A small CTC audio transcriber, trained from scratch.
Model: 3.89M parameters, log mel input, arch crnn, norm batchnorm, activation leaky_relu, depths [1, 1, 1, 1], widths [96, 144, 208, 320], rnn gru.
Rows from block 5, named by matrix and row number. Each number is 500 + 40 x the weight over its row's rms, rounded and kept within 0 to 999. All counts start at 0. Numbers have three digits each.
# weight_ih_l0: GRU input weights (gates r, z, n stacked) (model.rnn.1.rnn.weight_ih_l0, 576x384), inputs 308-383
weight_ih_l0.362:465515537510489513455510508534528539546514440496511442472490497523548525524550512528517506581569576495503526447573503480518493507510557500563506488536444488459562530514453527510567534490505534524502512449540487473507421521474398
weight_ih_l0.363:478533439463458532522443460552513501476472507534449484530511463496455532510524499542452580527489506512528478561496513476561500497466549477477471523470473485464486548494569513591492494482514531470508435475536548493407551541464578
weight_ih_l0.364:452511473451555489542496481499530476436555514504533525486471509539533496562472455487491542547563567459493472500442448489481465490435485480529468480447453373541535543429416493488567497498435532517513476520524548442520466475385458
weight_ih_l0.365:436497539502505567453441475484521504491524543472509550540555499488534510504484391546471469486567512539447458441509481470528567538544467517509494502541550537425465434483540482517520532577488494416481509434493516396484551468480478
weight_ih_l0.366:513491481502527498531513466534487513507497461519520585438533456462499553464521466542529458550446505509492484500548547569515476463501491503511523590493639497466523544483484536483516457445460585456387417506529562482539497435545477
weight_ih_l0.367:487521494503551514520443505515485548457552425552573534532461413563481570517531466523450528525540541511581550513455478500468514438534470504574458516439467407517568474540426500505669499501531521533585555544453476474516500474421555
weight_ih_l0.368:475477473475556544470498495557560553468470512466552485436512490454442479466437549476475571453553419476475481470508502471493533497531524532507499505497527489555514516519471412469494438453496520454458510562468509506456576511477523
weight_ih_l0.369:488473445476487493516514558508554493483443544497490505454506470555521557455590537497480529492502524455518560536460494481516502498502497527495520468530540505521580510553514558486503535513476522462462605504477394477501545532452533
weight_ih_l0.370:533477512480544467507495462450522523539515521509473514473449545498484495530430474460525550540495490537631541440540435467528522454545529595511519449533504483533464523485540480577423462563454531448499510518579548409516545503477519
weight_ih_l0.371:485512497484484444515509519594488445526465554463425425439450463516536500547464562515555617470528472541560477503486545502598507507557440466470497488545514445452479442511416480471452520516574516479548565512538531510501550511472493
weight_ih_l0.372:437542553518484489511463477428463508483437524496452575519517515532520476544444485537473526507517497491505509504485508498497504573459511548524496527513482487580536486485538453476562520568515542518608516527514409461467436534462498
weight_ih_l0.373:535511515474467476521514559527457524507462499500504552467599564480522504551514592530487463364455460545522489472509455497512522456496511533527482532534465494501570434478519455398516466479522499493546537476446476505508534506503414
weight_ih_l0.374:525457560506501441525453566511495513557566484465494531472512412418573438520493516459509462528447462501512442507513557552503498538449494529481487516472551480558497514517462460470510511544467502501513524484486492475491532447522489
weight_ih_l0.375:503538488485502455617483498430502490556502561524514539472510523494479497578462464523526555550542538524469566475413559526509527562516563436539436491453475487486510440432502526493546474479507472491498495547496537472576547496504446
weight_ih_l0.376:490495447537540529505537524531541449487481511547525475442480524541474477465506465488454483506531439551477474443570533475561508469492464409543482433465519466499539536444490487513517487471562506491462490499535435490492447525489505
weight_ih_l0.377:508528517497465457472479447533521445526557544469409451521496463417493502461463555547515425483564479509481550492522483457521416537579471457521505478545545534531547498460454537513452456502530460442556511526442557454496494437454479
weight_ih_l0.378:572498513424574478428538496490493484515471465535527482498470523461444472482507546432523475440514437488554503501549518486520484467474506463419552481500519462537431513533523529617544519525501496536468523508497519485505528511510516
weight_ih_l0.379:420439548474560459476516428490520477470506479488487492516496476553493486464493454566443492504454508500538545529526511487477479507477516499565515507513469570498528469491474500506472455550482526539558481457608533467545446562464553
weight_ih_l0.380:531525523513499535545427483500483487426501510561469490524493535538526481523464494552475434539516542561497526469493550481530525412476446456537491499454542458501530487503553498553617482443446516442436457548512525455468503489509501
weight_ih_l0.381:482502438467488507473494513510508533507424493475477470475509493460518474479487521553416621544458485596562490464508505455506437553520485441503552537502462509531461557489493500510449489475453523516453527542511562492535485501493444
weight_ih_l0.382:465459516451443519467523476579483569411484497494459480506547531478497517559578449480452490462480533488458493505538483503510458525461436493534431460488572526472414474529520449556526500467543489495550527492510503543514482484471427
weight_ih_l0.383:522454525534500460530486568483479477494573522524533500476534450546478489514514532517486531541601483424514498549455471440489512412448512555504497495514461508521486498505491468449497527440435493559518486477499529422502537485484471
weight_ih_l0.384:473517501507418502525456567460505451542480528436457471543522556479527515529556557547438507450509503569520542540437514445534451459524474559432502560516529517438531501484487518492467580516546512478471532393457485469528530457488416
weight_ih_l0.385:483524457525537499482495498528492542475444463500485438531531510494511526454562539539436500519524380556533515500449504479507494442503528441443471447486436501548500490488460459513442435412558418517482461506463536465500489491556502
weight_ih_l0.386:468493536488482497542561541539530461507464524565530518577503465470490561499524528482524528506563495505423461547443521510466512469449501558503501554553426576473445554554444477520471429503405439588498489545477477550545516520557569
weight_ih_l0.387:433534487450522494425522486486478457475520428449516526510524465476502469549567488439494493475456527524500450520558456441477526560486438546543468450497550465459515489491458468517567449604485495463551526480543521542533511458526499
weight_ih_l0.388:486455512474477521494497521507518525606441536507496564471522479438502567508531501490589485533495426479485500525441510513477549529481489426511466465480457509507515449473488508511537491473542548493488550459464487477524449544480504
weight_ih_l0.389:557453596568515494555474490572516498494445449518567455481538473490545487489490489519504472501440557463421472496509563471513508482434498546442466487470560563483546522581528476454485485441486482526520442575517432523557518497573478
weight_ih_l0.390:504468504489524550537551472597491469508616504466484573522461530450452500530561485529534499486545511476490467473441459494496533483508566467572549465489528433486560541508532499488538503507506501485520545461468504528506499524562525
weight_ih_l0.391:520420505519510516534470540539518466478536507473474536530483497487492513436535536578445526466478434465474556416531491484516536440480522532540521540572558519503456523514439556500486476496612398507528572530491494499488494518483490
weight_ih_l0.392:537536499511503530436470447416509486459494491466513503534493505568440514431503494465528512540561532481488512581570493533569543491561565567518459388540542530530481526503401541495569460474478456512447491387540508400516425564446542
weight_ih_l0.393:507521532481465512480433548529514482496466444523546451558582458544499483517540533525449557487476389477507479425473515518515503468515416468444523511529529541520512513563512566460563509514511477532535473495471575448532493580544497
weight_ih_l0.394:524558520450455535443472554493502499492532409460584480443527495563457490527504441445456516385507486512527464496480451473518555458494424533512428433499494456491476467505454447494560513509509505446527529523380450459495506499584460
weight_ih_l0.395:456504527486544470445489526510485526519445449504534515468427435540487479501530476511461527535527495539500532444570607514462456512566517510489438476493604469470472492546514502519590468521456470500474518475541475525478471520572525
weight_ih_l0.396:480486467570552469533426514465551516431535538551530488453540453605440513524505465525472545481510473463463510425540548535502477483507535474550487516505541489513434489533516438539496524435477492505521502428511507505443514445531501
weight_ih_l0.397:484516580526488471439459494574585501494519476484491492510516529466519521438415469556513472479466438520429506475470511465538508475501533544491514558584497533443528420484468567535521544482529488446466534454504447437526447470490505
weight_ih_l0.398:462448572445498484451464460535467462553528529449552454425514579535485549492523523422557516515535550456503526470486476481454435555467474551505422494436567525469541436507533517500449562536509487505551493540504569506469503498515480
weight_ih_l0.399:551574470495446507525485493499510466453503514559478462450536480537495548526610462529462497449526572449515514446492438436546486487493472485494470475479485510489479562528565525542539466503528515493552516437484541505482484458459423
weight_ih_l0.400:463444465433482506524462549488491536544431557506590448454554538451532438465442542463416535494512488509436518388493530477500485464466454503529450448495511561536472489488499384470501438498528456450518509517534536512567500524492466
weight_ih_l0.401:485475459501502485543474473542519387509570523577455561600538538524511524531538439506484457476546522502532476511476505471507463429485514501506436465512540485567559473496513457540457541470529509470508476556519484453429533561554614
weight_ih_l0.402:522499577537494494448483493476508540505504574520554510471450446652470448482483484501509546461380519513535502545454556521485508503497465516525505446511427479558526445473452477470485493529501525533564514488540494535431537588459483
weight_ih_l0.403:494577516400451534418528468456472526501513536471491532495458449493482498497480486548506543536450468513529525501510534510521486515485492493459518531409547534505520510550439534469459495528545516548555499512478464461548457434535594
weight_ih_l0.404:499472476511482486459454507470526484449467429495583566422487522541495508495549473544467486487515524564642514461512467455520515495628441481522539532538462484459555539521496522503622470445476474473458508499443541485418507480482442
weight_ih_l0.405:508564519533500441374546472483455484447473469514440542533493533544486473540493527478541491434530524550545526518560554489485445579546498494484528559425506460535577482477487515443537479454452509532550565534588421551526535386506434
weight_ih_l0.406:507556524434517548551463493432537466453468556545501453499451447469474506524477481576489479543463500526461504520455526479477518527508525499440485484454503490487463516508517504511478499490484425427428573560474505535506452497537465
weight_ih_l0.407:548478525419479554476475458496460457457503471530459471493553581493496492528542468505503447545556515487446536456567520591543490552504452562513565438493459533536494595549457508493491499497454549570491450500526588506472483523485556
weight_ih_l0.408:514469513510475468527506487424439494487527467522537428520505508520451426532535522546566523491478524491507543413454501479522560469529497493484511541542436477523496448501452573445485461453467555485574482516492495525528507517548473
weight_ih_l0.409:477465440515590530506547585515493523526519512525515553506548564504489391486446539529484517464526459464480503513443546485475412470450512538492463440481528450473456498505418495528504463475494456456388531529467533608548470496485534
weight_ih_l0.410:483477445548481491469523479484507520461527391470559453594463476551550475551430525534518475454455523484536514533505450515480491475532565515533487443517495539474492503538519475471499442501518537503537447550510483547459430556451481
weight_ih_l0.411:482488447497475503509518480455543559499473500548503531524444551532458488479469536467502473505593504419488492527565517471469523617413476455495527494549524547483547526439490461483498492486467558482460495440489515454476520494422444
weight_ih_l0.412:476491502520545484499539488454557442538506469523460468512552539507504517499470545502520559515491445481459547496486490413555512517528530506540475509465475503510490482492473473537421464550479535510525479408489531494478436425420511
weight_ih_l0.413:474483486456507498580530528480432495461530543475527497470446537499463527410571524535505497444491527523471469574486518477505405523461560490501524479487457507497521526506474418531576489495515550519518534515505504490504467468489518
weight_ih_l0.414:488540541515524428485407586425529499451511505493583485466510469539509566554487473547533532580560563477484428470465519517487539543522411592460535507513462452483485525511471452467551507488486487489524557481521523492486482536518528
weight_ih_l0.415:483472475484591519521566478429507452505533522451554501503499512543542444512447467513461514528498505459506506514495496517533549559439527513497378570470525469556435543538552480547542494487475484549459496578521458510550483494496554
weight_ih_l0.416:484546531421575502469510508548576470468469502510460530463552506509389499555606501433483473524515420533475490459492433541576489528501485439500474476520525464470467515410570555506498479478529494482546519502433508467507559514516412
weight_ih_l0.417:505440455534573482481456521502494489517486537518490488549551494506509474442469461463463477559473481391565478483465450477475445499440553511549556570492409399415518534456581512549510557463437530517561533535491562501477446515481561
weight_ih_l0.418:499407425505433575491529494530520471428551348427492506562450473449488523503506465504500478501544494456491523490456487490436529512522459425573565454529500538472481500522547503497559549498480538574549494498503490437503550482617492
weight_ih_l0.419:550500501492486509495462536543538464538508529449498499533542448499560466410481493472526510594554453518459566495457438426505530453483461404461483507434542487518486496406527430465532552533455495429443542421524512418561535490563509
weight_ih_l0.420:507495525557541516512544441543504520583494443488475524552569504526501453437547468426473513546467473501492558476555462507493513562502576663494500480472485448449550461505494504454501417478556431467539523493481548525475501439514541
weight_ih_l0.421:470534500381541444566554508569476446541514467489513508475504527556503498471546503506553461504599513515537478541389501466511463477517532559520461555443446502527440458497496498501459438473480512516508534521524486492505476482481461
weight_ih_l0.422:524401508553521547470505534542434496560498495527448507488531515460511468531460503471481522454569548500488526500489546528407474532421413568503417546518546589480426460453529460559565471499444494572483468464514536547601549529514456
weight_ih_l0.423:484565490530531539490527416558486455519555486579571454463456547473469455504557572453417508433411500463440497452469589454487476482470522448473511458482470494503439472516526500539504475503523506555448498513457539499508440515516482
weight_ih_l0.424:432528502478495552516497451566484493548457386566523478539457531502528483504540510497473464512492487462541464530483471507535525532530525573451544530482542581549525513468519449501583477493488526468488446559476529531447501459503526
weight_ih_l0.425:507483463561473490508441534571482524503512543483531538521523461423501477490572415530469499495456546474452524516447494503466477485483551475521415513547492474504439451514452533564606464508478574567461477469494456481478534540497475
weight_ih_l0.426:530537478479458519531515490479465465446541517466474524414502591549515518520500580428405536443488495521511498460498565408494475481527459548409462457509506525482472461481556553407504402519491488478465456526526482533518499412474432
weight_ih_l0.427:474592472521526486587514517426498437537540516569517459568505530516461528490482609505475505475456560555533503566502467665487498506518432524559507526435530514498544557528467575476477514481461413553468504558526497479460498473487531
weight_ih_l0.428:510534511548490494510514481516577419507487469486490526470460475568552414536487580556545549517452546448448500511558473581455479503530417513544481479503561569453430463537512482464514501542486469469519489494550441472470511474507415
weight_ih_l0.429:547553533499450491467523478494382583609552563438516404477505434482468498498423535490480486501484620502522463549528475502527493461554530482504529489457530426538500481460531513412582460517474539526425519489535480441532475479439534
weight_ih_l0.430:504464523501521521452534512478481504561536570488420519456475502516460547523467510461530463545564464471481486471491520543479494468574491575532523522502548521497536537485509520487514492499469577427507540495516479519444424474487501
weight_ih_l0.431:499531518507554531438526498508523472445498467508538543408535479527408461539554409384473559535431522462511507539469438508474451515583474553514451521511465458527464522554522534497467490540471499551467386502477500590499482518465532
weight_ih_l0.432:460476503485565419517538595510538461458465480519477487524443478528467389499451513481482451500518466565458472491473547476517491481524490499502566499495529495537433515505483456532488495455556472536526534467432484526467498534515556
weight_ih_l0.433:507536533465483467569511547550471530507451474542492514489572525572472541526556465561429547521540419509503545451497448520528498491517491520463430508479508527525527474502519441486546484447523427491510492438503517535570528427494519
weight_ih_l0.434:568447576515554513424522469436535471581524535556435487521479544546476510492495503429418418577553490507542527459550484575466519532543557475526490558438513461515508498523513467527509476528430504518528513528511486403488549519527404
weight_ih_l0.435:556475456480533458506499462404511560497542510479473513541487493466468512487480486448519513522528424564460493496503458507501529550521502547551509525467435511517505518490465477488528474533474438524556569485448493506498531536557499
weight_ih_l0.436:439590533426488494523493455541466444536536431507521444514548559576525439531565462484582526505596513530427524477470590528421503583499554492519459513456503509508503563460504516497494540432545471540522453489525491487527543497543433
weight_ih_l0.437:482455472514519448537525441445522490495508531529487552517504517458491515486493530480543519541435568451426453502505463462514468506453540480459417513503465538441500509522475464520460539465525492475490520519488399528499484492617583
weight_ih_l0.438:467454472525526479519574489497409472461515429490487560479489485516493512528530523447588482521571440519577504479518427541529567524556427519488526552470471496515537459519478460456429476538495482575478460530470430547466507501530511
weight_ih_l0.439:484543517560577537487511502465495497465505468448507469455498576517523545499505527562465479468481508562466528481447480481504555550511467555520445521471523520526526435490552440457500540502479617532519484522498445503496527431452507
weight_ih_l0.440:566480541435478491487510463540546479410536497451534484494506475537498424496500418525494556521443556508480606531437480440579468539527542563416476559530475524541497499510503502545484466542456492482504544437394453440451447461470509
weight_ih_l0.441:480515536459500474488507484515527448488496498529464489544523506487481470554520554485450465481489515515513501509508481502448462558491520473536500476517512419481571450516453513487460397437454526509481476491500539566504503591575548
weight_ih_l0.442:494493492488422474483485514556490553497406578459516480492436458485548462478519479495524446464491485560458519532532520534553472560476493449520465458476457516524511523543456553497535600580496497436493504452498462458510453578482597
weight_ih_l0.443:432488543463516542588499531485504559463448559529460445493551539479554482503491601419496571516434472494443427517486536451519489536478430495507511466538409465495553419465440428476488507506528467482478526502530480548542521583472504
weight_ih_l0.444:463458622494513532530444452574538477521492478504523452482532560536461487507569577530458538573540529571496533476525480494556554523443514516512450483526536561545459498503545525478510481520576571498557506497505531525517516499420436
weight_ih_l0.445:467551493456465475462498568438497462448537553579508484489485444513540476500504496474515495469502495461507581498527482501507433541463506531528478513552457491576457482444492423515483453550435584461549461571557577449456529406539528
weight_ih_l0.446:452534512568536527571477457452516500536500552489554557560484483513588421485462463510452512450572583504479472482528541488495494554506484524490513525524501511535512452537508445456495507529503430464495499529526522497509504499488533
weight_ih_l0.447:538509514508401510540544472573489416506459475445477453502494481416521496476478493465539502499543507482454441449498472377441504439576505437502487446517509526499567491533440513468404517529483480540450486440464491622492461481531521
weight_ih_l0.448:507554547450556524525532519518470565532515532477478499499510477523514524454393520553575507477460550570511431500525492519473517536575585517480498464540533531463480487511546421510422517481511413510507429495479515511529487482506493
weight_ih_l0.449:474520524590566540487542538494484471560512509507510510490595438448439481514488571527486504557549504435548497503529472489519471486460611492479520479497480482603408492484576459444482427492500584487513534469554459540550544543500454
weight_ih_l0.450:496534508506473505508502541501510520517521426534547554490507513566526473457512512510553504472499468529494478524483509508592535499463431444507605497487513584431458552523497488480491533504482511587504477526554459491503550534535493
weight_ih_l0.451:511527550463455539508479524454518519531490461554522503422497505582493523522447485534492488478537500475448513476534550467487555494529524489598462529562500470539511546491538549464497468463453574466494569550471410517435447506496457
weight_ih_l0.452:471488481521403467528548496512491481530532458475491566523528517525540579493569463520511535485526481499596439401511483466518491496533475490477491513500427540500474434472540499494467460470506403547555540504506489462472567534488512
weight_ih_l0.453:488404449469532563494444516531484446467531606515564497487473518527464520458447561532469495452516498500552465522490462445583531495510496549430554524508430515562452477516524507532488503485510541436485580534509497520521446481581472
weight_ih_l0.454:525537492522527494504505466444491531501552529403513565549499499467447481443493492538493551491481486563501505470460451476479494478484528513478536518441458562424507479418518440497509465509469524440441530432511465453462511506519433
weight_ih_l0.455:450475461471478504515551611589472503514505400537529526467532569452429490505553476528474491549480475569474499546514608508543479486500487481501475521531503547418488475494506526425533553482541489443512581533527428474504490547489463
weight_ih_l0.456:528511449514505492542482477459519554529544528528506511470569440472569532472487473475554538504477513498541489437458424432520510530536410502417495528449457487383566576556509506469498503528477499468538549522537515522446574449544511
weight_ih_l0.457:432545506517508526509480513496461468542489519562452519532462504441471500539470524506468447484509499435503510451538535459486481512560483490462553495546473458533533556479510540471521549486519447464505472449494485463589377461544489
weight_ih_l0.458:547426496498505459455526516445456467501554483489550449551465501465499540521491511430507454558483563431515477464499487491516506563443495461402477460444568455473496492444529496531553443477456525446565422472450459503546525531503461
weight_ih_l0.459:510478471507551482469545604493527510418565573427579512566511516440565509497545544447444560480523439538491478521554508488415547507530518497513516508520531520501426530499494475456419446487509497466525527544506523582526510526574500
weight_ih_l0.460:481495514491541494522480580517578495563455496533521529544465531494565552491421537534501507570551462458474533461478569527554529500504528511428559453440510538546606498464573531506472482518484519470455541449474436501494403550570504
weight_ih_l0.461:476478490464507533454523460468522484510465503459472454525532602515568535481552538585517454530494511477446536477486499503533542498495530486521448481428521441487442551555452438498557573498509474496423499425436611508493537541544422
weight_ih_l0.462:539533503467474547449487483523543471505442476533491467456527496495494406560519472532536482465518541476430495554496559565531488491512448506459527508512543523513536475513523522506473441516435594479466487470548500531546495553526475
weight_ih_l0.463:448512530480541489563437509470469449559464513479541491454513506528502558526442424562538511450489528453507505509489479506447513496458461512494441445529492537506543517568488534475529463496474497522498605511525619530553412500467496
weight_ih_l0.464:508513502496468422471504556580520518423503517532526459461456486572522494472598446520534499555504495468472485496436417475481536533537465508545467501490413570498520532416483469543534443499464470487505495536522477519500507554518511
weight_ih_l0.465:467445529577405502508562524558440508472512537454526510464549507446449553475476485568505482442493488479479470546480498513539414423429532478503560549501535553553489495437507539477501561512486493509475454543516602463487483412471569
weight_ih_l0.466:561506477544505523466585579587507538495535496513456426511462489486507441474469470531540557498453475449472408526456440536511522444443544527462423487461556492531543460449515544523465489562492575410434488496532480489515438492514491
weight_ih_l0.467:515547473449487517465431472517440471424539567481529536490530473542462580460481515464621569507512487480501499517535384477458517477438464539447550482493437363543521482564463493464454512587507501459441508516485427539479480495496542
weight_ih_l0.468:474571500537487457551495494500482453534465479478551490578531492480497526465519494517468531440452552511500499510492467598515467473475508528538461476497489426535547478493471526490519481507378522419469532533467524437441476536504484
weight_ih_l0.469:511482518442574497449484512456510518587495457451452467506494543539479545498471448437524540479460479502528461466516506527492566522480490522560484494454496567517511503460459497525493540528480453498475511564418474532518485525520543
weight_ih_l0.470:561455500503495487474520474566519487452499467517572591510498486503452512537627513402489524532447574412483452457518435439456497565468427489518529477448450561560528502499446452429407441480458510514568605445470442550545562482405547
weight_ih_l0.471:549495465415520497467462556557476459479512469452530459465407513525404466447480447483552505485461485518487545564516453467515509529532454488512518513530487535477502528480528459499543514503487503482481445465530452561435485496506530
weight_ih_l0.472:510499542458547492491485484519499515457582477593530504514428506479497507523483521506427498573500501493523489470475468498474436587594519454495530519493599522454497570463471545497481479553531486463458483435489541524505538535530538
weight_ih_l0.473:513544416404563508495531458509449532444512465483568514458498525534510451543537427480502528496516421491498495475494469482427525545465505524524441533440471488496552532495447498495503461474509465456487478563479524515478481539500496
weight_ih_l0.474:498550560509511556449543481499504487526451525500456538541512460594433508487502483580512502529451489431472508564527521482489473500469491531580549493510559452513502556574486497489468517525466506541512534482502544478507504484508480
weight_ih_l0.475:553482440489523508476497403445426507530529553556431501510621489497466633456475454498543496396484519483512509462534437491519531497522466486518526499490511559474453509440542528494466471510476475440490456524494545440549495492518551
weight_ih_l0.476:528415507554440465491460498458505529562566548536473493529473476460561508504527482439480492483486486506524475540474521444530522491524532513495438550466506542490549481570526477531539486421464517458496531524537617432457484515534549
weight_ih_l0.477:466500507500582505506503527470471518622526489464460557544447425505536537485446508534542508536470470527403505512471499537510465564419545528505507446572496512529548498467460511538552507482497503436555511449481583523519497461492503
weight_ih_l0.478:491431561484455508524494464433514539467474522473514473504471478538447457476527512511479469494429467532472518449491473448458494446501444509535504470490457454462513447583499546430489492561499463505518539519545538504515456460493567
weight_ih_l0.479:516389588535545492486501507594471534479555619477491526448523435504544476495510497448482506503539472477472495479522456491540559495527485511409483452504442444450528506572518554570458490466592489475456414511471533497437472519530483
weight_ih_l0.480:547514455497596484479534450503565384469453506516520509545544466590473476505495496480555468497529435530494480486488458527511490506485593517528435536485491465584517418534456589448475512442491494577547501565457462468452419506456505
weight_ih_l0.481:484536534416497492493532546481456531496464478478525528477462407521487487500526510501471505470402488492541508555463440577484473505459533496518515476513494480488508519528524476502534413497524478461481519483516382544473482527454522
weight_ih_l0.482:531489501470481451467431491560540554557519580472578503475489497530435475502538472509538508506484452496457501576546524412504483511511494563511527554479479479536417528466483519494546441573540555515444451554472536495461513477476529
weight_ih_l0.483:483467481526383512483543465426489408502548531548514498533572532445429540488541506473492494539531482453510535501548452524436483559415515466511482458463459515488478516513503554497513512530467440606549509485532510517505476538537408
weight_ih_l0.484:423464465523438560529485524506559508532478522543498489476503559529469482447544534476462538570536518498535466381510475529445450494533492469531530395493466487599524496492553536457528474496478514498507464478571468518498555452447465
weight_ih_l0.485:530470505440501531472484512523486505517477516472470542426551407568496421503432462558501512522486476478488510488494564523525528498478459470491531503507491524478545505481511512511563470503420464571509538478532489542446461434524517
weight_ih_l0.486:515531515492511509503520563548519540477514562469451568501501479465567495443482481533498560457542482542516570457454534427529489532502443507480461459531440507424460458483465476491511504496509537422528577437506544509508518450540511
weight_ih_l0.487:535459403502488488475555528490476472444443414485586466538457580492528522483486437531542472526524522520500481508506479531425504525405458501500489455517523530505503529480527522414531470475477484497490495500505512502535537592491483
weight_ih_l0.488:557507569453579481498525513608437475515447474504476514498506529431514496521544439460513502499449525479469513503534629487501508501542525502473503520498490487548510453460562539513484533450520472540522499472544486427531486503483543
weight_ih_l0.489:427555511516521493466558521524518514526522505516551544529510502424520481443505522482533497492616485528515431478538546469520486478469491496492543457539517492505431519495504509484577530508522517498483450602468459546461436518471540
weight_ih_l0.490:407496492461489478514517438515511456461562470438582537522443474501447443550541523499480446536536476439477510553498479428580451558508550536470478460490543532558482481541456492514463531425511526495435540541494559489521359492484504
weight_ih_l0.491:491520542439520553472529511490492475436534494481558448500475527505532525505495539445505486499544421585479494474579501534510548426507454525489497468549534569420438528456516454485561445495477518427496467488533518482494527457478490
weight_ih_l0.492:504461480523528464490482473455525471560566465512480531507509498508468497510511481506498514458415493564513497454521528497510504558445420551495596500573425482430427493513515550480424564518485468477545527495499489457501529476549496
weight_ih_l0.493:483534523450506516588498471441479497469543533546429522521499587519521452540443451479489477575560460461535463527509504439529572430487500510398545479497477544569449489514479521422530471429493549484503465506544405484571495488374535
weight_ih_l0.494:548542545488498457505502555571547468485515511549466508459486497517521469577579520582526527540563426514525533474494508554517529552495471463535502471517433530506509542483554498483459520520507439498466401548533476356494512487539505
weight_ih_l0.495:504479454572507460400479527542487508460557399480530484518521550455564527509461550469443475555531508488485477510404539481431433526530518584488587479444554533523492522512496511459471520469474536564462501548465440452478490535433470
weight_ih_l0.496:511457480456485456538506451516489429436452520446455567487560584462566494523555564578518528525435448480518468427534499426565549545471470482535605552497473523488568475433520479487475474499497550529543516503479576515487596509442480
weight_ih_l0.497:461495457488471524612506567447543473510515499512509462512493503572541478464514572597519485508471528492531524551476513445431479496563401518464483505505434514517467499506431542512514543536515532526525528485511496547483409506559490
weight_ih_l0.498:484473537509534476585475460464563507480589498548508569481485480524522565515515512544501473439542495503447498551591429461477518483516518433509521498491481510474497456463476452448470499560467469432513510503491470554542457533463460
weight_ih_l0.499:513452513537529516490510572518504510451467522465486504527454608464526546535426387549484488496462546519494543448473493520550526552476553512538503518505564454508479508487519497540548583583484496538471477512603460560520488475524502
weight_ih_l0.500:527542511428454474492508496512439444479451499451476566521497486557482488526456517516494520492466503463581472508506478483485525560463504414473509497555445529495487480465514469487437520522531507555503525496483492494487432492511495
weight_ih_l0.501:429498551471518487504511473473565522553493493550590438493582521441527507536508490569513550540512545491469458434477513601490474466531511489544513504501500518566528574573508540512527473464501549463471510434423432515495463478466508
weight_ih_l0.502:489503516486480572519520466538422521501429513496502485384602566480496444554504404510489536552529486491486444488418506530478475516490450450449472486536489437496506503558503523565511503505496405510579498579478464526522438472485497
weight_ih_l0.503:520504463509567439525533459525553457541531542513503477416504458452550466467468481517526491526509477534483420542544505469478559506517472476465526431491441502533449532515536491523468422495480516452483598511459504529530530487530459
weight_ih_l0.504:497501561498497518503522533488474488536517450555544497452489497498480482483501493443511538502502499520472494553479545464489502532500439520451560514594516555534542499488453498495531500495467492548535476517463590506483503553530469
weight_ih_l0.505:510525486530539497488507538531471552505529555505427502502472414488498542474454430531570482587574512480471489527462514476525524491473431503521504543486490456479453478530472511524525566466490534513507531464532549444552487484442522
weight_ih_l0.506:452594496558472458491469432498613449495480493594411506535479472504474596476523488480438485457464510551544580500515483536583470528571527555478492472557423533476486483560531545514509474534471577494523460444497542506442453455490476
weight_ih_l0.507:497511472491534471484494547468444487568499406505466482527527493502510450556475480444531508480464590502445504528514556425491583532479502510491455524578517528478573535457498488480507570546520523542540448501556544464519549519522411
weight_ih_l0.508:426515561457522446494450505458583496470563515535519491534529534586499520493540491559539411525475487466548447469459443474435447537528531459473520507439444487466528484510499441497574521549519481553516563446445421521515436496521504
weight_ih_l0.509:452523468539484548526457504425495440562538513528507546542498472452469525457516452518499458500514540580485484557442466522499511488465544465444474518515486534468508516581539489479514486461518485480473477477555537510498625459508573
weight_ih_l0.510:469481514528441480496495549463458507485477498445484468527466484512501475488500500457460538472510468462429476499495542604532429512535493426531499453560497449530514433539517549515476506517491529503575529406494526542487462451484505
weight_ih_l0.511:534536545455501494497458541521486489484445418508446506500509491513520447537514484518552503471628475513516497537510415539535492518579538486549469486547530578539498537494480495481579480457385432499502504543503492461508559469452503
weight_ih_l0.512:597494547506520551472508469509484516509529475536524542533505471445499470481533540530519466492529448491521529578514525484505421542513458527510486554461548536493511425467419481469553519552490500561516420467516611492467487469516528
weight_ih_l0.513:495494455542516528490516550461508525469431472504446451508507476499502444418406540523443545494460465577511531547518525518534509466484542497494506476491548511517503487473529489527489439457477488493527524587555533587484513462447478
weight_ih_l0.514:503522528558478484510441455526563508532504516477545459508546578573454422527547472508446446496562533485483528480490528441525505526535515530511469469459452490496558447564550558523529509428483504512527456497466425547471570494529491
weight_ih_l0.515:479541487529579507447519513503488456437509440461538525468552546394458515476496516506537554486472436523451545529475512525497483467444514507458529608503481499438502491477451518436504526467483501478441458537453456462497535441508528
weight_ih_l0.516:533553484467538512481464505583523496460450524438478442435483531483516507473518485513490456494571479430546463536527501464470499475514547525548500501484507479515577470486454504504444502505512477498517568506487590465466515532549486
weight_ih_l0.517:495506497565468537488497479497525502504515510513559488497495561528450510520457558535576468456458571557492560493458508533470478529479513463517499464539455537484557536540536505512498469477477544498569512512488544505450502513479554
weight_ih_l0.518:538523510427485463487493551449504496599559510545516517535503537489521468524542513487478443464461463504522517496460533477551526499471483527532551450491408504468512477504399541521475454533434486513422396445482526492492511545510539
weight_ih_l0.519:507409507465531512454517455441560508524478480550462416427540501522470482455466523514535459566593505487491401538471542478487559432499463453485531482472452468502524495491492544423527537472505511435445517527555422478495463519537539
weight_ih_l0.520:565507498455466480470519519502543581507550509518515487498495444546467537519520546521493530524515439472471457517477436537516520458558549481510548508481516466510471453444498527471518513507566496483468510533500410478502466518456511
weight_ih_l0.521:478530481472516500473500465473546497561479558445509430485510490529485569455455497484473487513511469519504530541586554499439524571499413572496515513507493507512533475590445532487462487495536582458566485528506498546528570480513535
weight_ih_l0.522:458577451515506452488433506455460497553592521483529431544463548497515474466425479524483481486539477453475450479525516524528519472513558529526517530519460482544486522487533538446420499439512510391475456455483452465460522488533544
weight_ih_l0.523:483514519454515483493478504462440503540508580531500479485501505521511486519447517583477500475526566496510467414489510409502480547550580486460455506583422488548475470499463504478533511476452460509490476547498482435523523464563492
weight_ih_l0.524:473527480523458501497548517478543429454511421516556437469521486467538488454517423532549525577565516492544484478521495448425490510543510499508524508506533541571513478488522506551502470477436522497543561390492471537427494500477476
weight_ih_l0.525:494423505531437425553513542462534499548545492554420494533494536486544477476508521480475423508439518529541471463575446513530519477479509519396564508540514451520533538530527479503497473482540456512514510425513538447523504462493463
weight_ih_l0.526:522505573524517514427572541593515496486500413519467495528499449538514472524551467484394490500537456471502474582540481507454477553557474524445477564520557506510451472471520478479503492559506529437489530545461527569504488574502520
weight_ih_l0.527:459511500408546476502546541518499476548514499460465501507506528526540467519510475499450498499504470419516531519542459511465482525474461574487471496503470457512539585469444450479503527543531570530509529572494464510518479536501522
weight_ih_l0.528:499443519453511550543474530461483490542491530478565523558456483524514470553498511448601475544479471498513542568442515492415471519557454519435536518545460511507509565517529526418538485497505504544496482552510481484527407491498488
weight_ih_l0.529:515541452472465519490451478531453469497441428491453580487540492463480464448517588483503433502503486520514445497612526487496476557534506467505483573479440484520513490474489437493574495501493548524543546534427539482505534540507402